config.yaml
dataset: "regions of photos with short descriptions (Visual Genome)"
crop_scale_min: 1
horizontal_flip: true
text_encoder_layers: 6
text_encoder_norm: "rmsnorm"
text_encoder_activation: "quick_gelu"
text_encoder_qk_norm: false
precondition_frequency: 16
max_precond_dim: 1024
steps: 6300
epochs: 7.9
Rows from block 10 of the image encoder, named by matrix and row number. Rows with one number belong to one neuron. Each number is 500 + 50 x the weight over its row's rms, rounded and kept within 0 to 999. All counts start at 0. Numbers have three digits each. After the name is the row's rms in percent of the matrix's.
# fc1: MLP up (encoder.blocks.10.mlp.fc1.weight, 1280x320), inputs 0-159
# fc2: MLP down (encoder.blocks.10.mlp.fc2.weight, 320x1280, transposed), outputs 0-159
fc1.43 085:512455489439580525502497449503526590437557544506517487481417553506538444459513463410479509458484486465440503590432585540501398519510481416475431487439476601442558490508535531534533548567524392401426531530437504561550539497526444463509521558471573494453504625560551585448507440542469507548432444502419485510524566493489529473525493475578550534441488502534442600434468426450504529449397552509561537524484491486537506485536437427488449550436563492559475466513538525507495511561515574
fc2.43 077:425549469572408487479448548506539433563499439430512524539506364500538509543458526566526497538436449480532498539616457452444589488493530520531494563598493411516527553452485468432488474383485520568510492458532544470491363426547580489492510422541442520554525426463519427505544655450507487447541558538545485516479472549521515493458471500459451480561525509447551458542587516501557373528583498478490502416533560563422465502472514532480583476656399494514524578442552504495499522392496505
fc1.44 071:501472562467500426534535545505520512556482441512459435496467481413626619506430587553406488447481535475459512481477530520420375476594484513564353485554492553409457522562531553535531611457428505445535539495415462471447487487507480413484590509443567531598546510549562550559465458520465490525498540514507524436484435506502468495460519527509562560553388501531511423535530596411462491502577512579531553545447596440612516452492551490507526444410560574442433562598422595425475476391460519
fc2.44 055:433517477530502591461493474489474546453463545436442554438527576567490547508516533557499485502491389473578536400603464528523599510487528523442585517453525431514515505435555447442448475491542410554476428578581531534469510549467500565436454491475447536442417463422429499513565477573450488461429543578527466500434459486521547538512499503497440446447602528508460535567482560521471519529385501429446488413589405518474585474454440534417449580488421533470523517456550387532628599558461474
fc1.45 119:508523509528476514571490519449467538470461579489486508419550460530417458407481431426594457507490469476543500577587519475564459513446474583435513554531461542568559484466471539454543507569512509544562435437541509508459517605500527502511427456483443481491532519518506439472537473494576497506552461378465507504610550524411443518481470531521517474453399473462549465506498471481473499559577512511470525572560510616533398503549507491509535520418425522505467579427511497542486504484595497
fc2.45 130:494439539512426464466557550499532473469512491549464448578465574514600555550478525522440521471561465486615369565448467398534524454483559596572537485493589408449381495499453397568548618436449592480442483524535538499627523452484531387510491484435470600491404370447530524500461409510474571543468498469528466420478410503499455542491564528482496580541501453483495481575512455556555522503499504448469533485534559395549569525439459435567522531476513475609516459524445450492491467534410522
fc1.46 081:479537428477470426553496529487462474444527390508560478521448573551481598571506579493359507522467465464513465381543512548500481553534520510374557452458525492522515463535581499489498486440484553514504545413486441557560513435565443461488464436497500500503379539506487448503490452529545531501509481514485598447527501445528495471480593480499509486513446468504507516525491494424531513531618443558540570462510507414539546408480490495483470499485499474492527533540468498488401460485451499
fc2.46 059:484465479498499489426503497557507455520430538459374454479585483462456424438554442524587509505538476516512559476437396527436603456548507479544478543483459524476419586467446492481487493507471348484465569495451529449460501470470534482523608573453502553492576512550512525479500482412373476535512477497588456549515498559525505485467498556484562549460568507530514516560448496600459498528528486486391408466424440505532543511549540542566507426405477495470463457515482530475592579512493472
fc1.47 123:571479571538531604514532443490459563563528503435478490534518566515529520512491556553493519449534447416455498525524459466495480490416518460522525490480497511429519529427554490522393462594523557473502512592588444465520485535455475469487534500459580481606545458511434493483582555440528538520590648525581430492532529506476513551450524536473517465458466517506556480505458413547417558546446499540511507440444588549586516564381415517518498532535426421512499513485442464503506545527507485
fc2.47 138:441507459520437388484480516466544534549515442595513543495504518496573520448496454452542480548544531567508492467494482538503511524555489504461436478587514446530482483579453500494489592382466492533480444401422584493460497471509496472471456468545441516424502494499550528500385514590505513434436436474440552457453539523558479474583448441516402568569590509441464553486533569511518371500563564460512466532578498437465494476692553496477526509446600515554501568489537516493562446470416479
fc1.48 075:437553438453504451507492511483525506459562445635498597534505463512407545443483529518536518556423513447458439435522507572468431503466505469507563521563539438422526565476566567410503563501497512561557527453455385501472483585442512558558430512482488435597534484499512452502520568511503511498488487446442452426534427569413443513468551489523555532453579602505534465586543419522456518541512507477549518597493500482489425453481487472524606558500517594539540491529496540516402588480622513
fc2.48 074:537568509584402535505449490464478491566506507431518401499480584534541558520477480578444490537553565569501550495482450425487536436519465532503489463407481527537561414546502442595476490442534508411439510599558564439537405444579503449407534519523548497476451487532496509490567432458415547468465540485511564611508520475661616462560515474520441435596522450489444462370497511478627474494493520525454457445521431603441517603496495507438485490538475450485420498476472461558599458508517446
fc1.49 081:508508490504432506511457462473534489442543505519524558504458597492544482452482485426423551469518599546539461539533424587486541536518542491554552607501490570470490500510544375574512459420474500397544561520444506397482493502513415427449378362580459491470466548481571480563464476448513512426519535508474578550437446406492499464491522472494467387438456494466458375444456526574469526510520604517581505415546554494506496519438583441449471506548457505595418493417482509556471571519478502
fc2.49 080:408412512455478512569514555538571568594413495501606457387545451522416539404468597474488453528487460517601595469527565419465476414414456509569499452503541491497483456535494512482432539492504533567514491553441457501440504465551582488514506558467558402509576448537496550370592559562500532495472488552568512496576456507589507511459453499530553531488510460495510525487504586421551367466425389510498476480421453501479564422562411494494508492539471490451562521464530529439559548490495516
fc1.50 117:470391577472413402576499443366424471470439567493405474424566443523377451451552454597521526530507503513529445496551490469548485520395372488556523485535462546462547459422456509474515436522409578459576482443533424544517520497549490483461494447494489553373458605523538469514586507505508469482454442510518487510485486536421445519494480551460530511575414550470494418526467502541525539566546492527450570511513539472477419484522507546475550543474572448519535498464432525500524495477556480
fc2.50 128:573476466508552497497564534544533484491484455630510513514500484466567379468463456557560516517520444521599441513483544475487564493587531533540585466453577435517478537509547420592508483499564524448436421558525552461553474534440571463522484462423464528488381451466496573455457403432535543609582501518515519558445527440486606443465476523449556487545505482493452512608541504492522447488486556468498467528522488419574589486470465478550531499334443427505429483543436497483457511534401525
fc1.51 079:432465505488518558479437427526473577528514508500559479427481530539437523520473466496419475505451512473460569505449441476581585476527537466563465522543517442405522476417561551563378482517413551463513525530525578439392491536516502517537575535524508543514509427460459491436520549484508425454523531539444485459532514537472421415475437393477493594551504633415573531532562439530531436492463513566465486513519491558575515466402552543481424489490580522431462557550528522476467492471539518
fc2.51 067:571500527531489467522541444448532437553512423410517494562538526427532551461511501468616550518550509501582405476519455525452405547434451515415505488500569567520504481588464424439528569477636540463470500502526505470551481427502540449480428479516496488514523514553545511569553439523538587477430518458570514486443490467560560574550526640607429463519540445550422427422480515479457562525494509472566511504470479477465444554558448489534568506480450405522558491509570461452512461546477498
fc1.52 079:391465444556469512447512481637508466579362529464546467547515401586443392468437508563554543528403494552488573557572583592583494496509511589554560511529484493524462540512559566497454478486503467522442514480466560531556459478413477489524504458524446503443538489465558512482446552409519511579484474504517539571494533519534498470475448424474535565578545466499450476543487445571509532586468439469509459542471465511500580464509527517471489577397442385448442476494540468462530624565574546
fc2.52 080:541565486503489455530479556384463538385578500535485555483499578427490468544560526489476471442574529450514473553355463404455449464478445491449455482458494510552561476484463438468551534536506470450493455497516417476482509497648549529551551571476570461535428517518496470458560428533435533438527436469453470484534480481481499500582544540578488461433418532509561530477489487411565493441523497514470516465523515481441368533516500436558541415651508580561561543503499532574431428462512446
fc1.53 092:522467587499493433428457465587441489496510466436555448447468536446585539606454529528418474521461469516519566510490480482426551607610488393498425523536532497510409501485473547521424522435463560475568522492448525490522491467541542552511531478575516544489510486518529540438481430511418471448437475614556511467425506462541525489530476433487521520476524549508510533474494617500513550423459577529551522404434520495514515479487464532523482421500450451458442433519510579438522416506385491
fc2.53 068:464579503460493493472575414528563490565463430523525530513460484516477503479456464412539466494471492519478465471468486582513586510477496477471505474446555522498498556537450514528504469466560541401541458558600559468537572453396516457432533547503532523520500502494540558529380502585433509511483621540547486558518457555445508621489480568493618541506476533572548513496521501404532483519501383459514499503479559415525563473452530558454544478467533487543539490415568523481509544567359570
fc1.54 121:531527477471538487513507477452497575557490507552612588491495493524410471425489586548477447554487528465522502437506482476482468507422523560506503517522416429473486512504604476533520489477525580566488551552493534486456464467531470441469463546580616394507463522526541540522517535434476575498555562481506525457520546480604531458558433509530421427532451522496435527493469367537484413566521481455469550583464444522565533477446459528547459501610528521498479565378518509453492593481615544
fc2.54 124:425438520608459552476514562510465464534508465455472465493534566522600518562480395429510582520551440452439472453430517523488596509504497496466523475528496556522501574497494469490480521533474386515395503439562509509531486509540458408506518468481419558513502479544452460558534528523477453514457576403459431438591489520580382521486518502555549548404549470387548500505511455454563521506464536496562433429530466552448446557537488498507526518498468476515491593483389576405488435495522451
fc1.55 104:555508384517489499504461479429569524488548583494440538530632491550328551401515480523559483576462537568485492537561440502508450405495457519534570545473478493560497547461535497370505501476485457608461490513515518568469460576575390571575510488486494475512549481456489492513561477465590455475514451456498556526587548518448501475456466475551548436517516485483403510562508442536479468448552536533386488549556420497448394515605560455455574615562468510499543535491457454524449510477650501
fc2.55 095:455604418513399548427439512496493496498519435510518570523474588481516441491474531513444497471462509510438438556475450494481475505560549547371538520474430427422498457599469460575530498495537582479455539490517469494548517408500492510415564567464560477444498471557535469496366436435436523548547541496504588553549539476571446542455492535528405511458561484473512480436430371483562557607525522482517504543416554492540500534500597534503509512479566446472487478503406593453459494466528448
fc1.56 119:460495519528533452448499555598428429461533398462494581570586451494544533425510466553453477556468409498533608503433496508474502478541440442503501437505471586501481517533560488487466569511495432439461473551491549454463532557438488488619579514556485551450506529428504437562477454511467515431483448542511572517528443577540423508455499451426540462457611438483566489630449506443533527509487460526498532442481521493579590399485512450501527549379445504547487448486516439456483458561434562
fc2.56 115:545445503509536435546575456484475493522540416491558491458535547493469737582479607525473514544573512504427496440512517491554542473510547593431549495483499544543482483550481409534477464482470462658524496553588460484544460495528525449439467442464502437561450535552516523515512419621404560511514575430451489501609499477495442483546477475513484569513496548398425478504468596602431438536435471507497576517516450507489395508506473505481507470544459504500515563439345459542579505487490505
fc1.57 069:530489542460514509529558498509455433511489540502561537484498476579412540552511417486420581458602512492556484512498541510438664527495476498457487467509521467459548465503484441534458468584520449544438561563507449583548559477533553507483527567482464455502487581628514422487476394497543446504359450508442547458512444473568545475450405515486564485530505592553483510476510509397538439461577539566447578518527412517485548583444534443475510495606498510447512425582472461462501463513520593
fc2.57 053:486509486530471480466444448498528472503458402475436462529513505444488478527562621483561462509377571565452488449483480520540410446557561470541542507457530470567509598505503576432560463399584557487556496454494522460526486466476403517514464486518512536501526452402525584496469543478502537517615556568543451607500441518438451507569508476539489516463521381513506505584499519568560560471406412487525451513435587477499493393489507614568436522449447517541550530422478510481451558509494453
fc1.58 104:520481452565597504364502488449557539544465420527456532524403492525475631513555446376520516532656482484513457579542469551546460447511475490537479483444465565489566458525474450463453474553446469484439561390490558440573469457409411486432399496524543556445531595565544496456498489495536394509533507551515508473549536423425416454538441424479550498398419474547502581536509440494562458507459545480510511523526518572464490519468528540584511418434499523530538554536618500491483550538471587
fc2.58 121:468478519505389612531513486560431595515511439481490474431576503480575339470484571409613485464421615554562598403526397465500568631511487420449521447456465460493446492429493489524527454478611544491541502452478484483473540504534535541454506462442508473531455467505570432548543477510547520556483573397523531518479463507521579569478549526515497458510522521458505493529498566499531450471490442514458568457426534482514518466486524488507491511428493510498481599487406492583423506526472529
fc1.59 086:404579428566465559484519451458495498538383516492572511501515518677415400460548468477502500568396460529497473493530554546553564495457519613478529524481521497467532572462459525517521390441532501552432465526539513495494525528544505560454502484478497477471454472475491406514543445438596500478479438427473581457538522534467433539410471456519454510541517451507573483536420462519532512536481389509450568471477480588410504467492534467475432505468518507435443579530486435501506546466530481
fc2.59 074:593454457474580416530532491512511487506599443574445556481498505432477531578563513439509469448686520476461525590412502497475494445534474446467564474466489510550469456571580497477468569528521502475482556458496518488532485472466459452615547532445481462475517516540554534443471511471423460516543493542456443525500474428497419464527542538482570540441481496498474524485506437526536460480565564508483512515500517412532420502551487534523541507518556483530597393512514530438461464481468482
fc1.60 096:542549569496531485508544445561454554496491442467521490525487600468599558522463509554425487474573461425478497446566455459495529518481507522496505466544502522460436444590512461584425549512481518463504477425430495587445507468530522497493530505542537575555447422473472488574421471486496469469579486473527535461537462555478544518521558472459530494515451470564468464485436579525463482523622493516502570469546590426557516509529488502505511475434475456503560612527418510472436443436510456
fc2.60 089:484449493560552546454512538497504486507490577515459467499505548515450530501532484414560482506563433531500550466463511580545493476588528458513498484508533524589474491452566504507489478459528517505509508552524526381504486575528476482467521445417479487460548524489445496508573473609495530524474517527542486474521534471535484429395472505495498486446572505462551557543456490462487548534495500472477378479501492504563543463510538519464471520436548569429427389508504424482634526488380507
fc1.61 085:603487421512514519499427401491427442572499507621510541497501439535444561419487604598469487474428533523533505442494460503519494468457504487451429566515455441540475555469512449451541553560448493581425492453542442453460416488452529536523434465596484505498605581554505426478450558506474463462540528523477393467425524467379530504519598486458532556565496644476456514449507444523402463495404519447462484535447584433503515383582546571539553387496535467478556475491440495505483490578415402
fc2.61 083:409534503523466482513516634514531582487509504407418460561529557535492476524466400471515503573561430531468516500545511467509498564457539514476543475454553541412517411543445504580454469436590498379492485581485532461551492465572495482475546577384533472553467462427491566467521469477519504465457504449489596517507485477611515470507384557542389431508528350511517466538533523491558569534530525441480506507538415568486501645443430469416468600508474498492466524468506494561555506468582558
fc1.62 113:481488528501544500472503566554469340499472533500528410515487517490510564589542484448444508496434453524526500492471492478485581583590527479482465402518510558490441439525495500463513506489441526464504487436505505520585542549526630508443561495492528526480454551501524468531533429538471409511447458591455510538424486455523470553463443443520595546407502540529513537437546483492582490495459511444548499487479481538488484480483539506608399498388472557470578396527639530529562430465400454
fc2.62 115:405465554481496487474494465479564532417465468468527496511428504494531431512542453507445523501536487497521492482544571514546523559559425480488510501449528443508525501583491563489477514493521501482616449522511483479448524455466483501449505521548493572403486536475468607457490518583485508506522412453472449542508399550568496527514526502503425519490504529471501426433452597474494469420486460473488476465434599566508488528508440538468533440549511523530518584549516520460537585501436450
fc1.63 109:494624544537458487419503493530575539455404446476606569482468516575521550449482413413541451434449533513520517451544516484360444441526554495372491437464497575445464423585490515542443479525511496483476490528460499674439511434602446513561497540435488491486466464512504452593528561517493526479520510494440512492552483493563503477536554500449579358480442506515512525528486545475546444442552532638448479457531445520509523521495546491450500542510432471508500545495527485571459471531513517
fc2.63 115:491441450454551553591499520498453460477536524484461473522541512480453553509562581487446539581474454476501489565454533499571580582506468553578528466483485425589505545433501520459573474402513427563480598513515506396569530549467476514506539476537546470535522516516547533436435459471506403560560490535567504471438499515499530561461430500600477570482521452564499469500447511507509598500507408424505587532465580446491441450481497474540474474510496548448490469477441553389454504443543467
fc1.64 087:544482453449526581530513441488481484418503555528495560520482373514424478578501524415435537594479435562430490471515531528557475481503518575523514422569535560508531495546478493456454393459582488427590494562428532511468439393555534470495465597527488534513453548514508473496559478505511528469581458536538473544526561561435445496498441537543566545536566542527432500510591506502498555579434520490438491491514385544543427456512570455467475576530475564521474573483579456484530560498470573
fc2.64 078:417557514552475420428440534488552489574511438489532454449551576501472496453437490567540451423440529397530501525527478486433513542507454422491538577447435440487508480517507490495599559515462548582442547455524475513485543540498488522525506410498546465510535538514518513477488561426504476553455519475426532498484451433619595466565545501448476537488434476420604504472428439435517414421506506516589513533461558511441553529462411471507580508495508420553557443487487608577447470523652466
fc1.65 052:454485517457547496535519422512531536494573411510511535407585486489557523514510529573463435460484500564511553552506425472501559382457496507513499509496465492555426528507477500534567438489546572466419434530595433535578561494415575400428424492549513519526600484537550485490462415469518452452491421494526591458503478516516494506469511525507495517572522555526524432541518533505485539517493567445442642554540526560522444467572495474438437391473562414498537477506521575539491498562462413
fc2.65 042:542503489551535553499483551417449460515432512556478483598420508572376463511515501480493513538459493455489550341500522552515491562580541531500504480491560507489541461508519539527480489511494473550576575463412531402430417487573465615522572558423487505460352477476394519509483478512440557551508554506488387550519528518525559495547508520469520429467537451451468522475503451516509458536474514535558384479462411468490569599460539489495577561440405585498475462498424470469572571491532518
fc1.66 095:475584501562526605501508550478476481554493403558537503490385682488485589513443558536448453440517450493448463479517456588497484494492558500474530396420468489394410459517530447547465519566434450413481493452491486515527495490495461471566517424553478496489448554495499494561466509466459523508546394494449578466461469478556522500523530454511605523459384477532503509552518508483607578584625475571469515443501473427473444497453525495492472446479454412472548575511494458490460433494458528
fc2.66 099:564479509476538433502483471561552455391484574443495478536585442523539475507533469426505540598566545490538535510497456484526510508512444563549538549557541513571460499536488486464529473422557505577489560557522599500527475471551528497433527579365510566521520406545529482502541440556534469485491565559562446509549514478470536530481479535496370487501596541539498529508407480515419427487470464445462528554489485506572557431546529507513538568443522577436456463522476505480501548482439439
fc1.67 080:531473505527555485400518469538537515508463499480466481515508427487482423467462547553486557620480483554537500562547481529461499524461445477509533575457511465517516553467540524507547485527464471588420487600439521578612466425589364665467516437457484473490592640525501494452409542496482527489510594523545633604523587574598475481585529523459459460494524472494472508451385465514527494492471453436460461514503489557510502497542455515508492475533551466392510547453523448523518531609476450
fc2.67 078:481465403479410473588458553514514527515530484447568536524552526480572475465527509473572476412501497509463489532416524428523441465524569498486418459525488550520528481467425473483481478414485364482526486404585417496455480529500538449530503582538467525586407414475506492531552464447555436484522401523522426427497505464399545478468460448535554560513498515483554516562580543472491493522527523576528573483523533456464435461508560485496501561551436535577480449513464579484442469411527480
fc1.68 133:511553450444494549397441494500420446458484544425509484453465443487424468461483468587530521526455496503458411509443560473471553463466464487569481371531487461428575530552518469506525507458557466551536387453458465415399484549528472545545414502447457430459465569492528497469493571482396515522503502432569512523600505469603474414521565446452552457533499492503424551466491515438452456486475492560435434477499560483535437437501474518497455496532480393458429514538403509469471394444557456
fc2.68 145:584519411510481449529505466500512539464526565559511519530490499484507417533562449451482480514569550494470408535468468518511511607490513459538516513438485534529504504408526521423460514506458602404494500557436547506603577465538583544423545448476440489526522529449489519473470582479509493479500414520515474520387472560412546438452546353394459457469526410494496562447459475455475456526493557467540508572510480601461518468482495475496506557411452550579503472549549435517446542518424548
fc1.69 108:499535546557541556512511477398541471574502536614484499498426538597499618473515556539494501564427536579515450460481528555449510568437499534465514532418502507447530503404557526553433532585532598438362512471543413553566457534475547513531593466504477496492435438468503487435555438472525516506478471467404438523489520447514513413515543469441496499503465586451532557506542418480488558505479546502599577514562464502460568456378476469510509413504549525565435516464527421511440513552550508
fc2.69 126:469495423460425455475452495519450541500500472407526493550519462390474499528486429497518522477488455479533505496479425421538500495547511467491443464546538477454503476562477543428571418385478427567563510518541609413496492489534468455421388527490479472523545559596495448503474595501449487489471476503529540446453451529493522582450449547547451536543552454563465357491485578491552433487493482464367472503461513512507428550624543572473520623438464491435522470476509543472577496493441523
fc1.70 095:520508524457544580561568532495446567494514544475545533496504472538432613438535463561501502555583420551482455494549430461462466472461501487415483431508453497474491491509476496409571489485427504588399468528590491592501613478505395476556470510467483448455453519471482481525472464446588536448531484519427530523650483501455479487499398511445435476439513479398405516520478333444548455561473553497450531524493416576458379527454543526476580498489407426530464567431485521493455505504614510
fc2.70 089:531483454509616437482429473501418524519538476445446458526432519484596495488488530457437474491466462496460461598432390574419429522490546518510441545416530534512435528428513382519475517582471526435480520474445532439447495445499556494410550490536502529535570559464500432511425418575441507532464470531527499465485521467507521556498434541561512471528509481503441597572493575487513475561468545528539605496465523524558499525552474424515491613484502507488503421494480498565571438563479514
fc1.71 103:534535371469551558560425503443566501545505485448526624530549515622430588465520549506553507546406548547428473494509396592480484481515487497517515553484485456522495521420498465459481453465500487653411476591550476505503511522482440558606542473524504488582558470538469487535497562447566404480520494442546578504484499519477489440411446475503475512557522453441460547634440483543441460519483480500403508554432526546502496464563511499464544575524467482530494557448427423450463537472591436
fc2.71 087:452570367569420477410470509555527509422478494570470518490508560508491518440516468508419527515562494503541444522482457436497456459537589507428504539446477487448469474570542516580489567465520509490396559427474503485527508441541475478404550574392518460467413499485541521407467486460435567474567544582483559535520544477591529535510508501561437493441548476504461480413485388513533550548552563556523505484474465406525428623474565533437440486446558443399482500590437576537523487431481513
fc1.72 078:446535443493523468516449548551491464541422579497497571481498447549459519474512578659494523604483499503487544447419491609627523497546532521518513443433539484483475460447458513507481511458487488421520524453483502425460477578387518458496447446521508520455425419490464502458521526541504546407527465507532480491532414481547561492451530475464508544476493352514481511567533512574462488519492514470510440485517491424465565429478480466513478470530502558455374512484597503510548510510458580
fc2.72 049:563472576494518510532521430429453538472530441547509415490492557482539470472446486474463512417593541495569485426521553470400451487429451512499490515550554495476486524605536505530498498559483489518519458473477539537497601504579546530488556564479513510576497574490548492564521352534452457580298528494453526426455516468430489485552429501578432537545514579527504485439480485447542484534542450478472467519624515568562484473528545555487438516416561469481549482486396487475528522535454429
fc1.73 098:498516599537395502363474516484450491528487669489538517470481445481515566452512461565550472534562535570452473456542439458464563543444470491543559504445383501484506437512496480507504523509485617500556455471508507462436522602447488505513443423513529397483440545543521505477560590577444498529531461566524492512523490490517450444479389540477592453458419545524496474507500474498465517447526494480528543534526523524457544627431497483512411462472564450466497464480468568544445451499401570
fc2.73 132:477505394570561502467546475493449566534548423504498475569468609495500486520481522442475451451517453432462488550529457551402493580518515544489516483460508552516503558406465466474468467534504541422483455484434507481523523507597586539437553469510452531549476506462478503523407469455586536525569438558517465511356574488448518504457544426460439390568532419532447558491503561474528445567501563417473569481502584497517507451497539459411443597411451580521460527524463434538516467462482474
fc1.74 095:551482415549490416494455502491473582523530571465510577536525378554389505477548518445538480567471547476458456618590483430501527419525440470417586558486500569451493527509502575484460513481505554496456525415534493460530537543467516503508460549446522513411399545510554561539569417418523501517605424406464539602528565463527448527449378471420509485407539533512544494523516553536542429577482472523375502478492526557588429589568603572473513456497432487511501442497432483549441479512527469
fc2.74 073:525447468485477451516505518485495464550551525551465523619450383485471476462548538594480515533566496429436420533514429508438486526451442458507483568520496585482458519498516519509490595431400549515391486444490491410547562525530481540479537523519494557444442569575459489530481448512459526495443495501456429538557512434517455537521401464452620570456503588557593499616401386507508584557535556515505480415447469555429474509522505518581486411552487444484570385595550440444309497532513495
fc1.75 107:518491605575538484536498504569480570539483526457504445540471652445594572481566503695532411480589490448490502404529501457460446528440528427473442451529533491367425448431464547545471507587510529461522459399519488467510538524508510460528483494489515461556476497457482472490516506538510449506452520548515567483509492493495556554466506485448552524523444501482539541506482562444446586515471481528494529332543453464515511494542475527477622463512435496484501504575451543424555542467490512
fc2.75 109:492507414459517554499516454461457466529487509525458489465501452552438495518460530482468604576506488524536567510480401528547551487543507546527527478543506531643561475563553474535512494450458572515479512615411501478479472569445495520467545516467475596446535479507501580520506477557452512477499524429553404480491499493462535446601502519538428517538553429504497456535490507547532393539575529445516462630468542462570600482480465477543452513430553561476482524417535412543551496564407474
fc1.76 103:362461487505497460460476473467462403521462503549501469544566527432455485485484548545379554562610504595567515433542519549568538472476456589464477541578610461479456504403455567474614455528463516502474429604630463490580490502492584547405430553595528419489503450496484462479510501570512509511374447431462430539449491477414516534483470567491464534538544547494426454458512507440472570485529483417543546490523523549479496560595583511530499506549508582498503419571518485453531486492482540
fc2.76 114:615531520480482505549558565566487515505488544484421472387454421545443457590542450545610436468382509453421462507424526511451470499496511471514533473396387524541535529616534456503446486557529597500522518360430507484446536484410484522544522511395446589470544548470477481570475490442472505485588522507479513498547486499540436473542551518503555493512459459534535546535563454589505461475442557573472441498446442504516513470407382478459526427458474464532525503442488524577497537492548461
fc1.77 102:469476541493565550513427398517513594526496545515499473437439430536442582514478458499531460538405569560480519442448488522539478520531504490564444517508478492461568472522553491503525480560600475507452470510513513438447476526522484450513548575604523496543462506497465541408486569518537388484501392574428434481456484486474496458541457431583498557524506505506451604468515477487447516498480554442495514591539508486522576586449472490429459452501584499517475515499586538465504449468505544
fc2.77 099:469496431494416528440502520450540452499512362460522529559504470415500457521460489552480554484422462476569471431564427479449461575483465442493441546546532481424571423469431492519502537406452560449531540528493553508539450399484583509504402442477479455482553489528535432551522464458459587462412632500542526510467528538543570514456484601435463525560538501473505395487544527480556434478469457578422479490449493546519420474575437548512514580508464513507585502454539516492515583564542498
fc1.78 100:499477484463509467538510551491548526528611512527412518522498403509367521546564524448518467562489528554479486502484458447459378488433482510512464504531388424450497545626473494482510534467496546600470450463552492469415457552593521473493398528485571485500535601584488489558456479460527497422480496498459512538644436522575526480495472477525409445479496523572458520544518473505442458555539647501532540492529408602558431502479555519465493488550533472570489475421443590448484450488597478
fc2.78 093:572465418533498551416538513509470525504586409475506481433566614489646504575456482470509490467490424435500492536566473536439560478512539552489511477453525605550402537416491402474531498568472461494576508478424499529598488481521517560473472436509392506498517558479544415423440541518441493483487480524542544493372517500504463517456565548439547491498555541517442537512513519438500532553507426459471546464434502468492533476521449490491521554407394550506536470486425460566461484522470377
fc1.79 091:445594528555509484441515497569388531532566428514601544583552554564477448527465617552476490477484528496460467492417455551448512547524481440468435461528497528504458611509510505491498540376531511432501537562535484528522567491493564523517638536542535418501531607555520502581504494543531464520516475579560543486456511507535523501526456452429546488464546493570491471534461533475513441551514512488480571371489472459541455427425618447481446501620475507523518482542561493460438431511376468
fc2.79 080:589383493549550478508486513428478491562450459497523498480491611500597588545486580578413498470505532513520467534521483509494565464581511510471513457522490445498472437566484471540461423468421486584470474421476556454561425474529542474499435445427435545492422461502545539483513401654430563538449562466440489514597404508545450413462489425539437549539482442464428581486514596545551433446449478528481536502526431466501487580513398506499539547448513530564518537496435396564620505474574520
fc1.80 110:518505468502495509476403501438495573503546506401546500537409424459555567536580484500566451536433512513457447433418462559423506568490449418539426496493516465482555491624557514482502511528470539462529517535486464481424340513605601596444551568590504497492467560544517537521486563537504441541522447613498435485478510531468493528491537474472502507535559592546521551534497512478478532456420554519497439444544556479515486495399436566531423552541592510435472449574562464448494444516442464
fc2.80 090:544517528548438476516441520573522415570569602570556551503542528476469473458457538497421566381542502452482556557539452561494524518487485470520518471497528603435453503444456413542501487477578471579494482506443559486544538473439555427479454412561493510414556448476607473481459486418495597460357559493554484548359391531574434510519449477501534523541506453464509471515506444505538475595501429531557411576416448479442524491486448423547497485484462426515563494429519517489526471538500574
fc1.81 097:567500546478481470524509548474552497504521562434443547507538408505453594484563574459548442593553537585460448444547482503450402498433464571446491522489394408447497524546480487459558489445495589590454502538551510546431617486574511492536460519471557414491457528554460527533526485396586488487472523479471529566647535474483514447425474541521493435424459511482407577596565387481487417521467569478490566542539412607506425460475573584432562511593501514498468469408446498476420484517596506
fc2.81 099:501455405522544520438503444556441530601526424442557458490534527539562463540424518439382483498455410442503498605502434554484544541514542594454494452477542599496423502438432455547538468622442480489486490389445533518542488492507471550424513451518407516505568518470582444451341506552475516435512460569558497482428479472505461515463510531468488500559552473543488539502521556503538520579523536467507544435433474517446489471544434403472478591453343550518511494509444530540482500514491456
fc1.82 089:505555530460459559450414440476514499519608516345448488460586577602542419517572459413526448498583534448573522561534512475409470454499512446554424481503463421481475593565519528513489523516490455613517467568516494559471588510480490531507443486490510431484566491545562502532429579515455498516498527419467472468585508524490449509531522529566493448457535632473645462543494478529522497384553526579547485534498481489428444478492457494469422550580520523483510517525480480570562524449625435
fc2.82 077:542461471526547448531563526564502515502404424610493559551470484464418539505509544465544593527465520498426443551435518501567440497553538526486567564556521638521530472503429391530541478426500529479477550464525462485549433461535454479515566532449510530527511480466452478539547459481529486455485489557482512558472553462461473477466511453454533423455466402549362606464504450500463582512441499482438527456490459507513503516462570483512527454526484433458532556541540503413424461450449506
fc1.83 116:526464510533535543346444470544512553521591434383539485575423466520614398526521457536548521532526424437453450484460457490504573575510445484506470511525527572484551485549525528487501452540480454455509498550502591457495413535496488521491579584514542553482507494538563567525594524597500440499451477573497427561526510522529500530561511439539528540527529534541553572519472433409476510550409535497523469419416532556518492449429461588466429463529500505434580440594555461528509493505531515
fc2.83 099:524496554560460457556489567538489440510477588582576538526559570495447324451457592568508516450418523520515578532505537528502477473513524541553454553412551484482419579471518419529470514554605473560475429455510520467502486542431574527484462504505525528493503522531507539429409522450520579486498466479581516442361429534426524557485571428466559507518486540547502544585442529546545454549527477507565484521488456487510559549556497435585512430394472441564405443433475528469434510572420602
fc1.84 085:544477418621485444490501521515440592492466561437479544489439467585418535429464477558478502500504420524484536560479461468506417499515480501564438488557507527460440592462504441481493554457455567568463526429490553492506526472541583468498440475413552508518478462507512523513532494544436496394582520436403522515526608406595416500518524465435483440428558404522520483481531401425460460564490557523564569446457486464503451549440683452480507452426510432484590524440515548570484473472585513
fc2.84 110:465507471418510467556469476543499472512556442526547493427447510562549383404516475528434510553487505445518519533536522610518506541495581530482495508475554512490550489437483539502439457512541558437516526525528444425618545433400513552402433518458580517490557529448636489437532468528507484468462397424565541469447434463535665529522452418475572587528507468536537486433494500558555554458415484531530541507531441529518495396544458409504464491504511538539372446445493552500542657572481581